Weights of a small class-conditioned image diffusion model: width 192, 98430 training examples.
Rows from block 3 of a small class-conditioned image diffusion model, named by matrix and row number. Rows with one number belong to one neuron. Each number is 128 + 24 x the weight over its row's rms, rounded and kept within 0 to 255. All counts start at 0. Numbers have three digits each.
After each neuron's rows are labels from the 100 images, of 14976 (inputs lightly noised), where the neuron reaches its highest value: "responds to" is what is common among them; "colour at peak" is the nearest of a few named colours to the mean colour under the peak. Only what is clearly more common there than usual is listed. The data: retinal OCT scans (Kermany 2017). In brackets: how many of the 100.
# fc1: MLP up (model.blocks.3.mlp.fc1.weight, 384x192), inputs 0-95
# fc2: MLP down (model.blocks.3.mlp.fc2.weight, 192x384, transposed), outputs 0-95

fc1.82:138130138121142103105175119075109101128148143113121121101120124101115170090119134125081157092119173095094151142108147102142113118095139147140163068120117098126150145144145107163108100120096137188163100147099108115163132106132129144154125149148150118111160131144150099146162147083147121102
fc2.82:096118115100099111124105122115101087139116144136119154156115128113131103140128139138102161131128138105202143130111094111127136136117100105120162131135171084150079147090142167123135089151146153109094153123106153135165152149124113115151118135130207109137128131141108112137125072122107145152
responds to: finding: normal (87)
colour at peak: grey (83)

fc1.76:120132100146099090120123165096117165137127139106087138137154120084147158138108105151124130145111157147104158123133129087172111095172120154137128117145112091106115116155149125154113133114146166163122156170149105172137116136064113105102125159099117091126109112141106135096090124174128111115
fc2.76:108136131132114088137153109136144156133126117169149108113115131147096096128132165101073129135110131164118098081123116113139139165104147108122132157149100133147164129118091163132093155124191152087128156139136127105132154136142084179109130133135140105127159143119130142119098155132116127098
responds to: finding: choroidal neovascularization (91)
colour at peak: grey (91)

fc1.218:131106091139091159167115122148122119097128104124150121117184160123100156154161104113123132116100162098163098107109095111155126128141144148124140134079130104139099122125170132162151089127126113074113131139127116141142070095120160148109118154118104142136124112137139123146098150168147124134
fc2.218:079131138147146124133128140126145132108117101126132138139152107124148110157155139125140108132059114121116142079147136130103137118132143158107176100118117159125140133137126190128162097092114159168137135123146170119133177144148174109148150151145138149107124139136129098146132104074157122103
responds to: finding: normal (96)
colour at peak: grey (86)

fc1.166:086114135106130091177131154116120157137103143156104109151154152162139127082126140104145141112126135173153142103134116097122126100141117135134159120148159088124110082116111146139088150157156123158114115135156120100159123142128086101143128144155132175124106103123132105134092117122101121124
fc2.166:122117105131137092100094078153156147121148135107122118100153134123110152077130156105103138099149138174184109100108168112117131143119129135129183140125159129166137111121105143128133180138137156109130161128135156139095073133119107136092101160116128145109135125171089124139168133142145134109
responds to: finding: normal (86)
colour at peak: grey (99)

fc1.272:124139109088140124139134138168113089144152121120109099149114125092157136139164126152115178123178149124116094113114139121163144170163116164113105128150080138132110131110126151128151141174077129139122132142112163134147103124185131135103132106125123102133154120140098116145135118116122123128
fc2.272:141117102148109128122121141095122145098127129077091156149146112131154129120134132141141107157162085134143139098150171154107103088129151100147124110117146122104133095114159151090093147179116134159114156097147126127132119133069155084093115049108163111118134128129118151131126129149131051166
responds to: finding: diabetic macular edema (43)
colour at peak: grey (94)

fc1.250:135118102101147117153142152169080146120090119105131072133139092091152215132137120129124159142155103128125126115147179125083109104097091123127137133114139138129179101124103125137112121092129085167108083125096147138129110123100134110121125112152173107121127117110087117157167154125133136075
fc2.250:119148157102152117169130157084160176107170107128147083155158106166110092113140111123137153140092144124093105155138135120131151104104147153134106168068129164127112097131144131136109108084096148126127142133123141148122102129132159096145110108135129115149133153131084157095109109137139116114
responds to: finding: choroidal neovascularization (62)
colour at peak: grey (57)

fc1.239:106095162101130136117100106137175102119111145159151150128161174135160150130122142144125130138168132129147164136087120135110108117106116148171151099083145132078142141061140129100128169078131140144106118134113163121105091163129125078124123120104145108141154145125063122097116117127112147125
fc2.239:116138142103111151133191161088128117104145139112136131094143132133123188115133099142121130113113135108081086165064100140131186122127148134155136098141101178111107152134136091146110132120132128128136103109139139120137149095128140133151125136127140136116124127135102133110125163171121089155
responds to: finding: drusen (40)
colour at peak: grey (90)

fc1.95:119138119149155106154151141127178129100128154157120167140096099111108148103114133132106157119107138092109165143102133147129083115060147098101117175104140120129123108149140151135155090139120111150144100147104124157102126149146132118109148112090134108173122117136069168115103160117162108134
fc2.95:132111134132119150137116109128158111101130128111120140125129125195152123102141127130106130117104124065161140140119099129121171148135140095122101114126121167122123139097137172134138092129096102123105115147163118163133144122090145201076167131134154085099130140086108159114121116118085146112
responds to: finding: normal (92)
colour at peak: grey (66)

fc1.87:137120159126106121136135108123138158130152144158165174128111116142130108101083122150097147152127125141102081093153123077147094107147139174154168130131133099128192137143172081142136132143143123151173097140138128159140167174122147122141093096147162147156106126173115090121132170115108120149
fc2.87:133146098114153096135168152157138164143092131130150140125102120117156105132150126144118124127116156076148123144114118103119163119112143148134164182109112111106115091116115138127155166150121158117118140129137140163154096099143125126112093123128136094144131122078092133140119062185139114144
responds to: finding: normal (99)
colour at peak: grey (65)

fc1.41:108144144113158151142138092145121113115177145109137101166093115100162110162165111152193129141088118130124133126117105159115129117169170126130141099135128136104147167100108114146171174120114128134104111164130094126175120144146161107105129098109107116121129086116118106149116147158098113147
fc2.41:087119119146149116168123115154110135153067121048138144122121103147163160134130153139161128155125132130139132102132142140098130103144141121113138171085132107182109084128138127139141138151129114118141108104056153073150138160069092119118109116143106100114155163123116085134118137102112155114
responds to: finding: diabetic macular edema (45)
colour at peak: grey (74)

fc1.151:118118171176119156139142125143105140139125109163120111138089130127147170109126147081168133144123097097115161098143087144072148116097090087113134129093120139114119194136140094105111124137103168130123135129067139157120106129131154120148171160131105091096143152120139124157093140151128143111
fc2.151:142177078117118131126152155162114139141131089121147121096117134099139091119131119149169138139154167151107114088101145142143136090131147125093169136100129163165103172134114117068109139169089111098148124123161151131151130132131143119140154115124134129113128151145146122081111124104105113142
responds to: finding: diabetic macular edema (64)
colour at peak: grey (79)

fc1.179:122089113156090132169116153108121157100086196133149122124127159135110167150121136070146138185120099129147122096123149152147105156140118139163092176100133086145158104150122094111135137140190139109104146138130115144127127146129181085118083140114116132140111132110157119105094140124125176135
fc2.179:146187131137117124135160110118146176139162175111133121168121121161133099154137141147129116126130144127141115141138135155105144122114145153174109080131138084103142136127146085110161081124138112158120121114152132122152141096125179147128123106134140130098124144141177141147156106153144104140
responds to: finding: normal (95)
colour at peak: grey (60)

fc1.71:138144122112129090082176112114100156127088116114126101148120094141163119134150186150125133125140113150144130113117134116109163132105117150091117085126119095178147139106128103163147119176104120155156118133067123143135134164154147129125140137136122146101136103136117127149197161131139132083
fc2.71:171103137102125114069109134142130172153147116135111099133103125117112089105134110099131100111156118093100107129128156138169081085155141145187095140183136086163124128116106132096118127183085144165087135111147118126129121109141114095139143171138135138121126138108093145113137116070112125113
responds to: finding: diabetic macular edema (46)
colour at peak: grey (74)

fc1.137:123151148114101107139119134115142123089157140160090131111123135121114090110121120124130119094118192115146116132142131116175097085132110128100175100097103098113157161093156120121150103191127104148110138151142144105112135097173080145120181139129146109067122100157117130103158112145139089098
fc2.137:132146139129129109115131155104169104093098127135099095092087094129107159068137114153128141117154134100110115107076128128103129118077123133140135105148126161144141162137125111120100088163121166154060122109124115125144114143096112128127090187131139118146130132153096148149106146134114177126
responds to: finding: normal (94)
colour at peak: grey (91)

fc1.306:139125146116179082136167137168103145148139118153115102120132102152120132134146160099138162097144158147152134161109131164106145143128137135107146150132158173098112120109150156147169127090103100115118140165136130164152111097063140125130164164141120110129148112137142126172119144097122116113
fc2.306:107133100122109066173114145078139140137137143113113135139102097163122177127145115118105063157102121137153183093119146154100112090123123147075138146140126159163131123121148148117149130142110100141157071156131135172156154128194125126086170159148145108160092125125141135114096137118127138143
responds to: finding: diabetic macular edema (38)
colour at peak: grey (68)