{
  "arch": "dit",
  "model": "class-conditioned image diffusion model",
  "dataset": "retinal OCT scans (Kermany 2017)",
  "train_examples": 98430,
  "image_size": 48,
  "horizontal_flip": true,
  "conditioning": "class",
  "objective": "epsilon",
  "cond_dim": 256,
  "targets": ["finding"],
  "num_classes": 4,
  "cond_dropout": 0.2,
  "norm": "layernorm",
  "hidden_act": "gelu",
  "mlp_ratio": 2,
  "head_dim": 16,
  "fused_qkv": true,
  "qk_norm": false,
  "inner_norm": false,
  "patch_size": [6, 6],
  "layers": 8,
  "width": 192,
  "positions": "learned",
  "optimizer": "soap",
  "beta2": 0.95,
  "learning_rate": 0.0017,
  "beta1": 0.95,
  "shampoo_beta": 0.95,
  "eps": 1e-08,
  "precondition_frequency": 50,
  "max_precond_dim": 1024,
  "one_sided": false,
  "adamw_lr_other_params": 0.0011,
  "ema_decay": 0.999,
  "max_steps": 18300,
  "batch_size": 64,
  "epochs": 11.9,
  "lr_schedule": "cosine",
  "final_lr_fraction": 0.05,
  "warmup_steps": 910,
  "weight_decay": 0.2,
  "adamw_weight_decay_other_params": 0.05
}
Rows from block 5 of a small class-conditioned image diffusion model, named by matrix and row number. Rows with one number belong to one neuron. Each number is 128 + 24 x the weight over its row's rms, rounded and kept within 0 to 255. All counts start at 0. Numbers have three digits each.
After each neuron's rows are labels from the 100 images, of 14976 (inputs lightly noised), where the neuron reaches its highest value: "top examples" is what is common among them; "patch colour" is the nearest of a few named colours to the mean colour under the peak. Only what is clearly more common there than usual is listed. The data: retinal OCT scans (Kermany 2017). In brackets: how many of the 100, against the usual share in percent.
# fc1: MLP up (model.blocks.5.mlp.fc1.weight, 384x192), inputs 128-191
# fc2: MLP down (model.blocks.5.mlp.fc2.weight, 192x384, transposed), outputs 128-191

fc1.23:145083110124087154145153116139138140102098173150138105104143140119104166149118142148105152115172124144113136113125172109112104129131143128093166090111117117132128141128146121161152133132138142
fc2.23:159062141101084142145118117117151127172171125127151113183121121178135157151121160121151131130136148149146122130117132118144132126121157129117108105166097155121101127125142133109114149135125148
top examples: finding: choroidal neovascularization (65 vs 29.4); finding: drusen (34 vs 7.4)
patch colour: grey (98 vs 24.9)

fc1.81:156109116146101126087132141127080130104131133134144121125145113128125104153127156131120128088130151129129143124138093151113067147073130115177152158169121113101119096128150093108130107159151097
fc2.81:109106138151116130093067085163158116161098143147153142135074107167143114126112135118150132061079101140146140141125142132113145152093107138164184141100108132110160141124161112142142124126100112
top examples: finding: diabetic macular edema (28 vs 11.7)
patch colour: grey (81 vs 24.9)

fc1.212:128136118128108075144132157135110124138118132133146121142123102118167142120131129107129100156111109120131116158176135118137068166101102137101100137119169124140129125094151120131176111116081079
fc2.212:150126151102092126113133137165090098128123115086106159176111108178107153088115099155099152139125157115114116125137130145121124098114107134096137125110164126128117156122132095116104122125139105
top examples: finding: choroidal neovascularization (70 vs 29.4)
patch colour: grey (86 vs 24.9)

fc1.340:136166115106135121136140117117123088165133119130114058117138082133129127106094137117138163166146134126097107105129129161121180123161128142123075142120132139140178096167126114141088158166127141
fc2.340:149118146112131088119163105120123157169107114187124153127138091170102140102114133107137160124116137128110141111144124164125170138123121119169125119179125178138126149120086163135172109085128111
top examples: finding: choroidal neovascularization (71 vs 29.4); finding: drusen (26 vs 7.4)
patch colour: grey (98 vs 24.9)

fc1.307:126147147139166122119131093136125081150135110098117099138142157105159141144054138121131112107137161125125122060123165131107121125126099169112182116147117157093125108070088149132094134111136115
fc2.307:113122111138158190134119127120087096133146111101131134113098125117146107146095108096113116158159103158150173153125134120098080104112153057145109099128107096116152159127138123113114153104112143
top examples: finding: choroidal neovascularization (70 vs 29.4)
patch colour: grey (93 vs 24.9)

fc1.335:087171121084127102126176168097148127130116116135184161120123116156116141150104107120115140158161123112167117109171105116113122127102115157110135118126139119092144131167178105175142141130114089
fc2.335:084156110080154103184145109106095124108162113134161127143117143165144152161129131159122148124142121110143109146067164163122153125120132128097115141134104115102109101114136129084094182133127118
top examples: finding: normal (89 vs 51.6)
patch colour: grey (100 vs 24.9)

fc1.267:127111182155127131098093152103078118103132093152151142151089098110136120171135127140136112110124154097145112116129109092137133116132134118134138111110129127135157107115137142101125112086194110
fc2.267:163135120177153164069152140129170123093164144125126156132171097182089129113149139117166154106133150087097154117112087086113095126134143155150135134122151144159142140155168157113115129108143121
top examples: finding: choroidal neovascularization (83 vs 29.4)
patch colour: grey (76 vs 24.9)

fc1.1:118137071142117122148141132100167092178147140087080154123101158110114143127130132154110136125175144112131127140164084130140164138124074095145144136144117112143168099128141120134110140176100142
fc2.1:117138055138130128118113153111061125076142136100093101149164128161097116134138109084145123084164097105134171108114100135093130127133113125125123144098159123152130155125092131103117163185187141
top examples: finding: normal (81 vs 51.6)
patch colour: grey (99 vs 24.9)

fc1.380:138132134123151116132150113115116132116126071136140098147149123120105164132117196125160119136133154080094125166136115152118107163147140155144114135121144115103096099132134112125181133152142091
fc2.380:143105108117132116121133111130125147124155105152155157112121133128162143168143156140121154131095122157128134154120133130154142125173161141107135114119108168111130140184134163139155113139117133
top examples: finding: choroidal neovascularization (59 vs 29.4)
patch colour: grey (90 vs 24.9)

fc1.115:123138126128104147130138107108142125129131198155122096149092130166167130104124174123112116146128157129153113145160097130106143167146132148092161145134122107136148130145137111101161113117167117
fc2.115:110131106123137110108181142107135104140131132117098126094117159165120109150125171109134120101137133092085129114121121134130109141158097127102094109144093072126121122089114090100123164166146116
top examples: finding: diabetic macular edema (52 vs 11.7)
patch colour: grey (70 vs 24.9)

fc1.182:128143133118179112141137154104135122108135148133143134100130102151153118131148166130171155156116143032069126132155163139104091090126136102100143114131116163118102113120125130139144136129119139
fc2.182:132148123137071125136126124164121127147106098112146152111105141097106127140131111124153153120115125134134115152142131146101152121117182154124120142123145115134050123098130143116222108119135093
top examples: finding: choroidal neovascularization (74 vs 29.4)
patch colour: grey (92 vs 24.9)

fc1.342:134142130121138122156158120131130077110136069153133105118132086121128141136134140136128107123142129112138119203183101128112115112128127092130113122135163104157158060145134154123143179142101121
fc2.342:138120121100167145122133113089116111115081133142159123144129140130115157148148162145122096167133174100134111101175114144135137145098130131123100191124092136123145111105176136145126125131087119
top examples: finding: choroidal neovascularization (70 vs 29.4)
patch colour: grey (89 vs 24.9)

fc1.98:133130113093149125135101127173111070095110118138151116146139106116145122133093185118144133118153121083159145092135130116122096161119137101159142151153135151105109137107123122113144106101072119
fc2.98:094097143056082126107121136115160135124114138128154115128103107119105094117147136138132064120144163131123128165139120115123102143113108093115119109086128070130186144126133121119101137113110118
top examples: finding: diabetic macular edema (36 vs 11.7)
patch colour: grey (77 vs 24.9)

fc1.229:138127120151166126113140149133068100123115151111125099068110142107109163113156145115119103112103143138093091136136112154130134153119127122154121126178118095171131111167138150107135174127122145
fc2.229:163101154155118163132131154112199144140136136157125155197133136147143157125153145128112104150118124108126112129107113149126120132108103126146092113079119122128125123133138143151095154148097129
top examples: finding: choroidal neovascularization (80 vs 29.4)
patch colour: grey (95 vs 24.9)

fc1.273:129132144152140110141107095142154143115142083142144114127152145143151131107153159138097090103150087121167112099132120110136105146104139145134151145153161127130125110094142138160153087164152129
fc2.273:131151106145145123160163129142119168155150143163104124157118144081158089133158132174141131118150128141160092154085122134114114118113125114121128137121135146093095130154132146148135086157149135
top examples: finding: diabetic macular edema (51 vs 11.7)
patch colour: grey (51 vs 24.9)

fc1.193:155101123162122125156156120121102112141130126098125115140112140120109116118104134091127115190121152135141133100122153127102145126126154135143138072142098104121091186178140111144166138121150128
fc2.193:137144133164091111103107126115130154159124151102148117081154119151104050122129101133106170169143096108168123132091144131176116105137145069159141082119118120125137073140161132109120138135121111
top examples: finding: diabetic macular edema (54 vs 11.7)
patch colour: grey (64 vs 24.9)

fc1.131:136127148090138150113149105094107142107118164092138154106169123114101141139115119115105159173111151125135141122126110137151115147145087140106137162166103101109117145117174083099121155145154107
fc2.131:171128093029137111158094103141166128083126104126134151181106116118123130182127116138145107136090095136134129124116143142114163168113149131095127137133132130095134112121133114201182162117101122
top examples: finding: choroidal neovascularization (80 vs 29.4)
patch colour: grey (97 vs 24.9)

fc1.3:142094146111120169080138131084146120153121129127089117128131126065125139129106164117153141168129091160092130138170133138126135138132175138151130098113136131153110120154141180098131130139127157
fc2.3:159113143112125175152141114063138180109119126102102106130120167132151129146153162158123169168115128123125149133075123153133124110135142124159141118127148112125105195119104129152139115109112131
top examples: finding: diabetic macular edema (62 vs 11.7)
patch colour: grey (84 vs 24.9)

fc1.238:140135122131097108167173140132116073099091143082124108136111112115139148105091116148168140111089088106116117132149136128120092089114101122160170133091136106144122118185126142176135141138123128
fc2.238:170133084144114142149077161127137161179169092101139153106142131145124139127118139121114117166105144119145134130163116149125106113133136123096133104095150122183120094122121098094138129103120152
top examples: finding: normal (92 vs 51.6)
patch colour: grey (97 vs 24.9)

fc1.53:141100122131135120130121130101134132145132116117119113115128173126151156143134096155138142146155113157076143143065124148110156173108112166097142139135110115141091179180138119142100113118121166
fc2.53:153141139144165145112129151121119119100113158130127139120124133106094139071125102122178119161131165123146147136154079133109132147106115151127117117106123107145099060113101145120095122140146081
top examples: finding: choroidal neovascularization (60 vs 29.4)
patch colour: grey (69 vs 24.9)