From a checkpoint of a small class-conditioned image diffusion model.
Model: 48-pixel images, layers 8, width 192.
Training: soap at rate 0.0017, 18300 steps, batches of 64.
Data: trained on retinal OCT scans (Kermany 2017), 98430 training examples.
Rows from block 5 of a small class-conditioned image diffusion model, named by matrix and row number. Rows with one number belong to one neuron. Each number is 128 + 24 x the weight over its row's rms, rounded and kept within 0 to 255. All counts start at 0. Numbers have three digits each. After the name is the row's rms in percent of the matrix's.
After each neuron's rows are labels from the 100 images, of 14976 (inputs lightly noised), where the neuron reaches its highest value: "top examples" is what is common among them; "patch colour" is the nearest of a few named colours to the mean colour under the peak. Only what is clearly more common there than usual is listed. The data: retinal OCT scans (Kermany 2017). In brackets: how many of the 100.
# fc1: MLP up (model.blocks.5.mlp.fc1.weight, 384x192), inputs 64-127
# fc2: MLP down (model.blocks.5.mlp.fc2.weight, 192x384, transposed), outputs 64-127

fc1.218 103:143113101107095099136134133120098103147104100186143129102167144161125071165107126138068119156115102097127134117114148091116128112105103127153120106099116127108141091139119108085169139164134126
fc2.218 096:095134111132138115140150090110111108128134104185144139139111120118139182104134137144115148129123153132130115132106156103116160121096136153092112146138128125134119154163107143142134114126140131
top examples: finding: normal (84)
patch colour: grey (76)

fc1.326 115:136100137097146094152089107134082105133110130143108149118135147137111057113149133118107103075113145159131163139084130130135108132105094122125141122119080122115132116123113131115121128115111158
fc2.326 109:143110167118146128116130097139106134126164125111117113131160110127097138130119172138141119149127090140126093112137117164105171127168098134087117160139153121110138065089166113113106127154158134
top examples: finding: choroidal neovascularization (65); finding: diabetic macular edema (29)
patch colour: grey (88)

fc1.357 087:111121145162157138106183107154136093163090137127175131149131125127131103115119137128145121122114176116111113199143112148137124139119135148118100108098115084128081140128072137134086152131114154
fc2.357 086:117111127119136119155097145144132104157111135119119133139151111096123169146170136114087128126081141188152135084131141155136177161162139133169122139116128114125056116116126152121118113145126134
top examples: finding: choroidal neovascularization (65)
patch colour: grey (92)

fc1.208 116:148145149130078128157071133109084107164158168103158135152125176128097146098116121143157168160106158161118131085085121111139186171130149112108148103120146123091125117136149147136141150112123095
fc2.208 099:138146134172149144136080146180140096142093135095090169091141131143091136143121136123134146120103145151180122157122136129135094099088164102121142153124139126091127103113104143134145125128135136
top examples: finding: diabetic macular edema (57)
patch colour: grey (62)

fc1.23 097:125131128140116125119210122135150131121097125116225102094139094156105145112115118158123146090120148153144092100189150108138089087113111132135112172086121116109119128139136085144160132081120127
fc2.23 093:158146142147091131147135105125157129112125111100131148117141112106106106139117141120126103090090111086165101133054145092143107126117108113121123160124096107092134111174135184147116118194144117
top examples: finding: choroidal neovascularization (65); finding: drusen (34)
patch colour: grey (98)

fc1.118 083:141116121137130179132121074168124136162138154138096122138094153138108166119123119157120105097124062117127105143151154129097130068116157109105177086128128128142103128140139125134110159161153126
fc2.118 094:152120132141152131148146093086107152128090137099109180138171121116124098106143135113172167099116195138153102148094136128110128107092158111107141134087110142092110113125132127126121124096112127
top examples: finding: diabetic macular edema (33)
patch colour: grey (72)

fc1.135 112:132134134146101116143120130142115129125171130154142101190128135123142115123143207143156132157157194107135158084154155144145135118126115121116161133091121120193139132140068180113123127155123151
fc2.135 093:125132126127145067140097096140121121125131129107089143093157114163147142168167122078127122106114130155115115167139138111179080149114125148097145162108139149143142113117170142168128143151121102
top examples: finding: choroidal neovascularization (63); finding: diabetic macular edema (35)
patch colour: grey (72)

fc1.364 088:123111127114141142153125136136124171140141157163130089133133117139131123103114106211106134170094107160129151142166112180151128123127128110189104118146111140119140117146113172136164136150126151
fc2.364 101:154147110156136113082124098101111130117092161148117185136150151139113101143105118183151147165096112155145130142134148184105045158085166130097152120120117104107116144121137116077106135142133140
top examples: finding: normal (90)
patch colour: grey (90)

fc1.337 090:140107130142113116136143103098105090152168129141054127119123106085110150144073163146147124102147127145152145195129188160076139032125139097124122110161119131118095133139098147163165120124151131
fc2.337 092:129150108142120077129165103108122115149172106127134103127136174179124134134141181155118145128159084159111181085101173153155142120140151121120116118132111151136128116084096152105121118159136143
top examples: finding: diabetic macular edema (29)
patch colour: grey (82)

fc1.283 087:144154084139111135119132116087110108114113139161159101156128112134128167134125143156117181095046120104166110141106158115132146104072174147115132121150083137138112135130137120108090081149099139
fc2.283 093:121130095139150151143114113122124125113087139123144125131154140098164104151097110103112134117138114162101113097118135118132142190127148066138124146143085142178118149123132146156148125091153172
top examples: finding: diabetic macular edema (41)
patch colour: grey (81)

fc1.141 094:151162127107126130112103138145102073146166127145200135096095134137126167102159150119141146112137134120133130042162163143118117127134161128110149125145120086142130120120109145150113098123161152
fc2.141 092:104115134121110124138117126158080118162121118105118081084114102102117064136155105133096087127079086155099117146097151153154141122127140131114183142114104115136134135143101114120156130101121135
top examples: finding: choroidal neovascularization (71)
patch colour: grey (92)

fc1.311 088:116138081135116086126091152129095145136168109115170093123117142153138148089105097117149145110147132126099174110135132108139134161157099141151147127119142112138160123169107117119101100148080142
fc2.311 090:120124128108155139133097155109051146152102120146125151139132095094159112122145107100115132120133115173166147153117123099132148101159104157105147155147114079155135104130120186138144131123149155
top examples: finding: choroidal neovascularization (73)
patch colour: grey (83)

fc1.1 090:099132147140131094114120141179141154166114136145160122109118144146122154100108127093117117118086122122115098119133128114120101123096146090118138080125122141123120157147147135118136125117126112
fc2.1 095:151104141151149141141140097132146088159087101121130132151109148115128128089134135093121109061123136114169134115140097104126114122117128140140113112131140117161134123142107106130139136151144117
top examples: finding: normal (81)
patch colour: grey (99)

fc1.211 137:142115122111105183141142139140176144148098144126148134103126137135140142134102135142147056127157122094129094169130088128157142116118125108136123125087151131132112132080157117115100157154112109
fc2.211 110:123133107128136118147089107096089144152102133140070125089079139080138114140112126138117135125099108123145125109106106117099129161154123099104136139165170137148105125106145110122124167142111118
top examples: finding: diabetic macular edema (38)
patch colour: grey (71)

fc1.291 086:145103125151107107137096162114151139132113148155143138159103158079118137117137127178107080136178120147115117116145135153105129130133149096136126134151123072145117139082110153102117159115140108
fc2.291 092:124160150144148130092099136080120158113113133115118124139124168120123114132170133133142163165147077101126114154083112136116129121132142132145149126152120106149133108124146090117118120104159122
top examples: finding: choroidal neovascularization (59); finding: diabetic macular edema (35)
patch colour: grey (85)

fc1.76 107:148129117141087154166100119140152131115147101182174122145155156130145121116172109179142160065150107114092138112136152145111115135128153144129120090093129134160136074117130155122118144140120127
fc2.76 100:093130091129122113137113123139170136114172182135133109117137124113136111119125115131148082156101111165116150117082093130121117179160095157198168108147093160121115129115136095115139169124143158
top examples: finding: diabetic macular edema (31)
patch colour: grey (84)

fc1.317 081:130116134156156112127101107138157103147146134118116118129128094171109124131075133125129068125175193155151109160111126110117130076128104094119121115111130122136098111104151132117117200118184092
fc2.317 082:091140131166131114104140153040156108171118156128114110139119181096100137138145141079154119148142112121155148143162120138122138124121149147153142116135149159141117146165121126123153152163104099
top examples: finding: choroidal neovascularization (68)
patch colour: grey (83)

fc1.29 078:103113129108168143141159138142125134132142122151151140145141078154128152172118117137111119134121161168115153156139114125117131129133100122114144105151148109131088117135159130134114115122153097
fc2.29 077:144123130123135087116119127133139124085073112145163105124127122136135106105142129156117130180180095107164187120130145119144153109110079154131166122147117138100086138130144115093109156160113127
top examples: finding: choroidal neovascularization (79)
patch colour: grey (92)

fc1.68 090:146110092176136133158139101084109192159086126149115124134138164110113154123154088134087186137128085136107087102145141107132133131136090130131149101132115081103115104077124123096106126114115154
fc2.68 095:108124147119129108116097163133157146139150132142091126138156140123120122120068121130174086153136143151103096117129126120146170128144138158130162122127144163095142145128146089127105133140109148
top examples: finding: diabetic macular edema (46)
patch colour: grey (83)

fc1.260 095:115138145138139078116060091180145103173156132140121120141110113147126140173159128146139105134115199155114129183143128120145113130127122132131115127180125138113112141135174141144138138133078150
fc2.260 082:162113138113139160141168104177138099137058118137146149145094153129124134114134142118173105112169118127139171117130109112100123132125133154151147082202123137090089108182157104142118120138070129
top examples: finding: choroidal neovascularization (63)
patch colour: grey (71)

fc1.69 079:114134104092134091137155114128100150132137147095125070125133121116100136113143114143108128075091088126085133161117103100100125124137170115155131129130104088119114079144149116174129135129115099
fc2.69 085:146125134128122120145127137151174118146123104122134105163114120151113089142118086122142125110108121141140137113152158100126075116146121132094125134132115157116120165131143132134125115121126079
top examples: finding: normal (84)
patch colour: grey (92)

fc1.234 086:111121121108133204131137132162142109141122139147143120102128136152143132034117173186124129125105125104149051080163153137114112152141136136112139105089128147131149140085109116163123132137137170
fc2.234 095:120109127136142138125142156155105142096138120143148121108127112124190148152084118144160103130079176101147105161056145113146163131135101121135122077126120093119129113152149144118113129117160148
top examples: finding: choroidal neovascularization (75)
patch colour: grey (93)

fc1.252 093:165097124130119112134100133146118124158165092074135093126115155139082126122119091166144146122110139136129092113154128126100135121120158128123120126111137133139115160206119183187116143134169131
fc2.252 100:098142095147134129125114158139120199146105137118142118152118117136078146124130091107130141152107138136115112151167125093131127122109110119117130111127179127148108092089111074108087128122135141
top examples: finding: normal (85)
patch colour: grey (100)

fc1.335 090:154109078165122138182123140114114121105170135118131139130104128116083180079120114120110126149141110146140139144153126120118094154144135168159116152169143172104151182135114128117117147123123150
fc2.335 105:106131115118108122063103102117126155111098162122115117086076121118122098139130094196115099141086130151103132089123152117174094136126141133105137125122136150136126101121097093118105113125114148
top examples: finding: normal (89)
patch colour: grey (100)

fc1.277 091:155128119135080151146113131133106125119091116171162129084176128168127106166098108091098178145107078117128095138117129134128120095131118132148136140105086129167149101085151148073164107147135170
fc2.277 088:124105105144068123131148139134121121072113104190147103081164130143143120104133126089154128127107103140135123105166119139143153164129153096136137145140094094149132131093129095162131113123114165
top examples: finding: diabetic macular edema (45)
patch colour: grey (66)

fc1.108 091:145179090121132091182139150162119154115147096122150115129165120108139127110133111133124124118086120177096130132087144123143134107116154117123097129130166121168162121080114131137131151082139150
fc2.108 096:131108125117103138118129124122126178102136129173143127114140107130115100165164101103140116156132138104108113124134143161147094154151123151104119096101097172114144152112102138094120129150133110
top examples: finding: normal (91)
patch colour: grey (99)

fc1.380 093:105131117161125153132154127165129134161126151137177124146140133111149132119061170138163117105137202143130122186122135101126125129112116107129158119112122096122121126159110129119071172145158159
fc2.380 095:136110126144100163106081128145149132164155133103142117145127106129130127171165106101114120094087141141161109101132138088153094109116121172131175126122134142162140141179112112106166143123053112
top examples: finding: choroidal neovascularization (59)
patch colour: grey (90)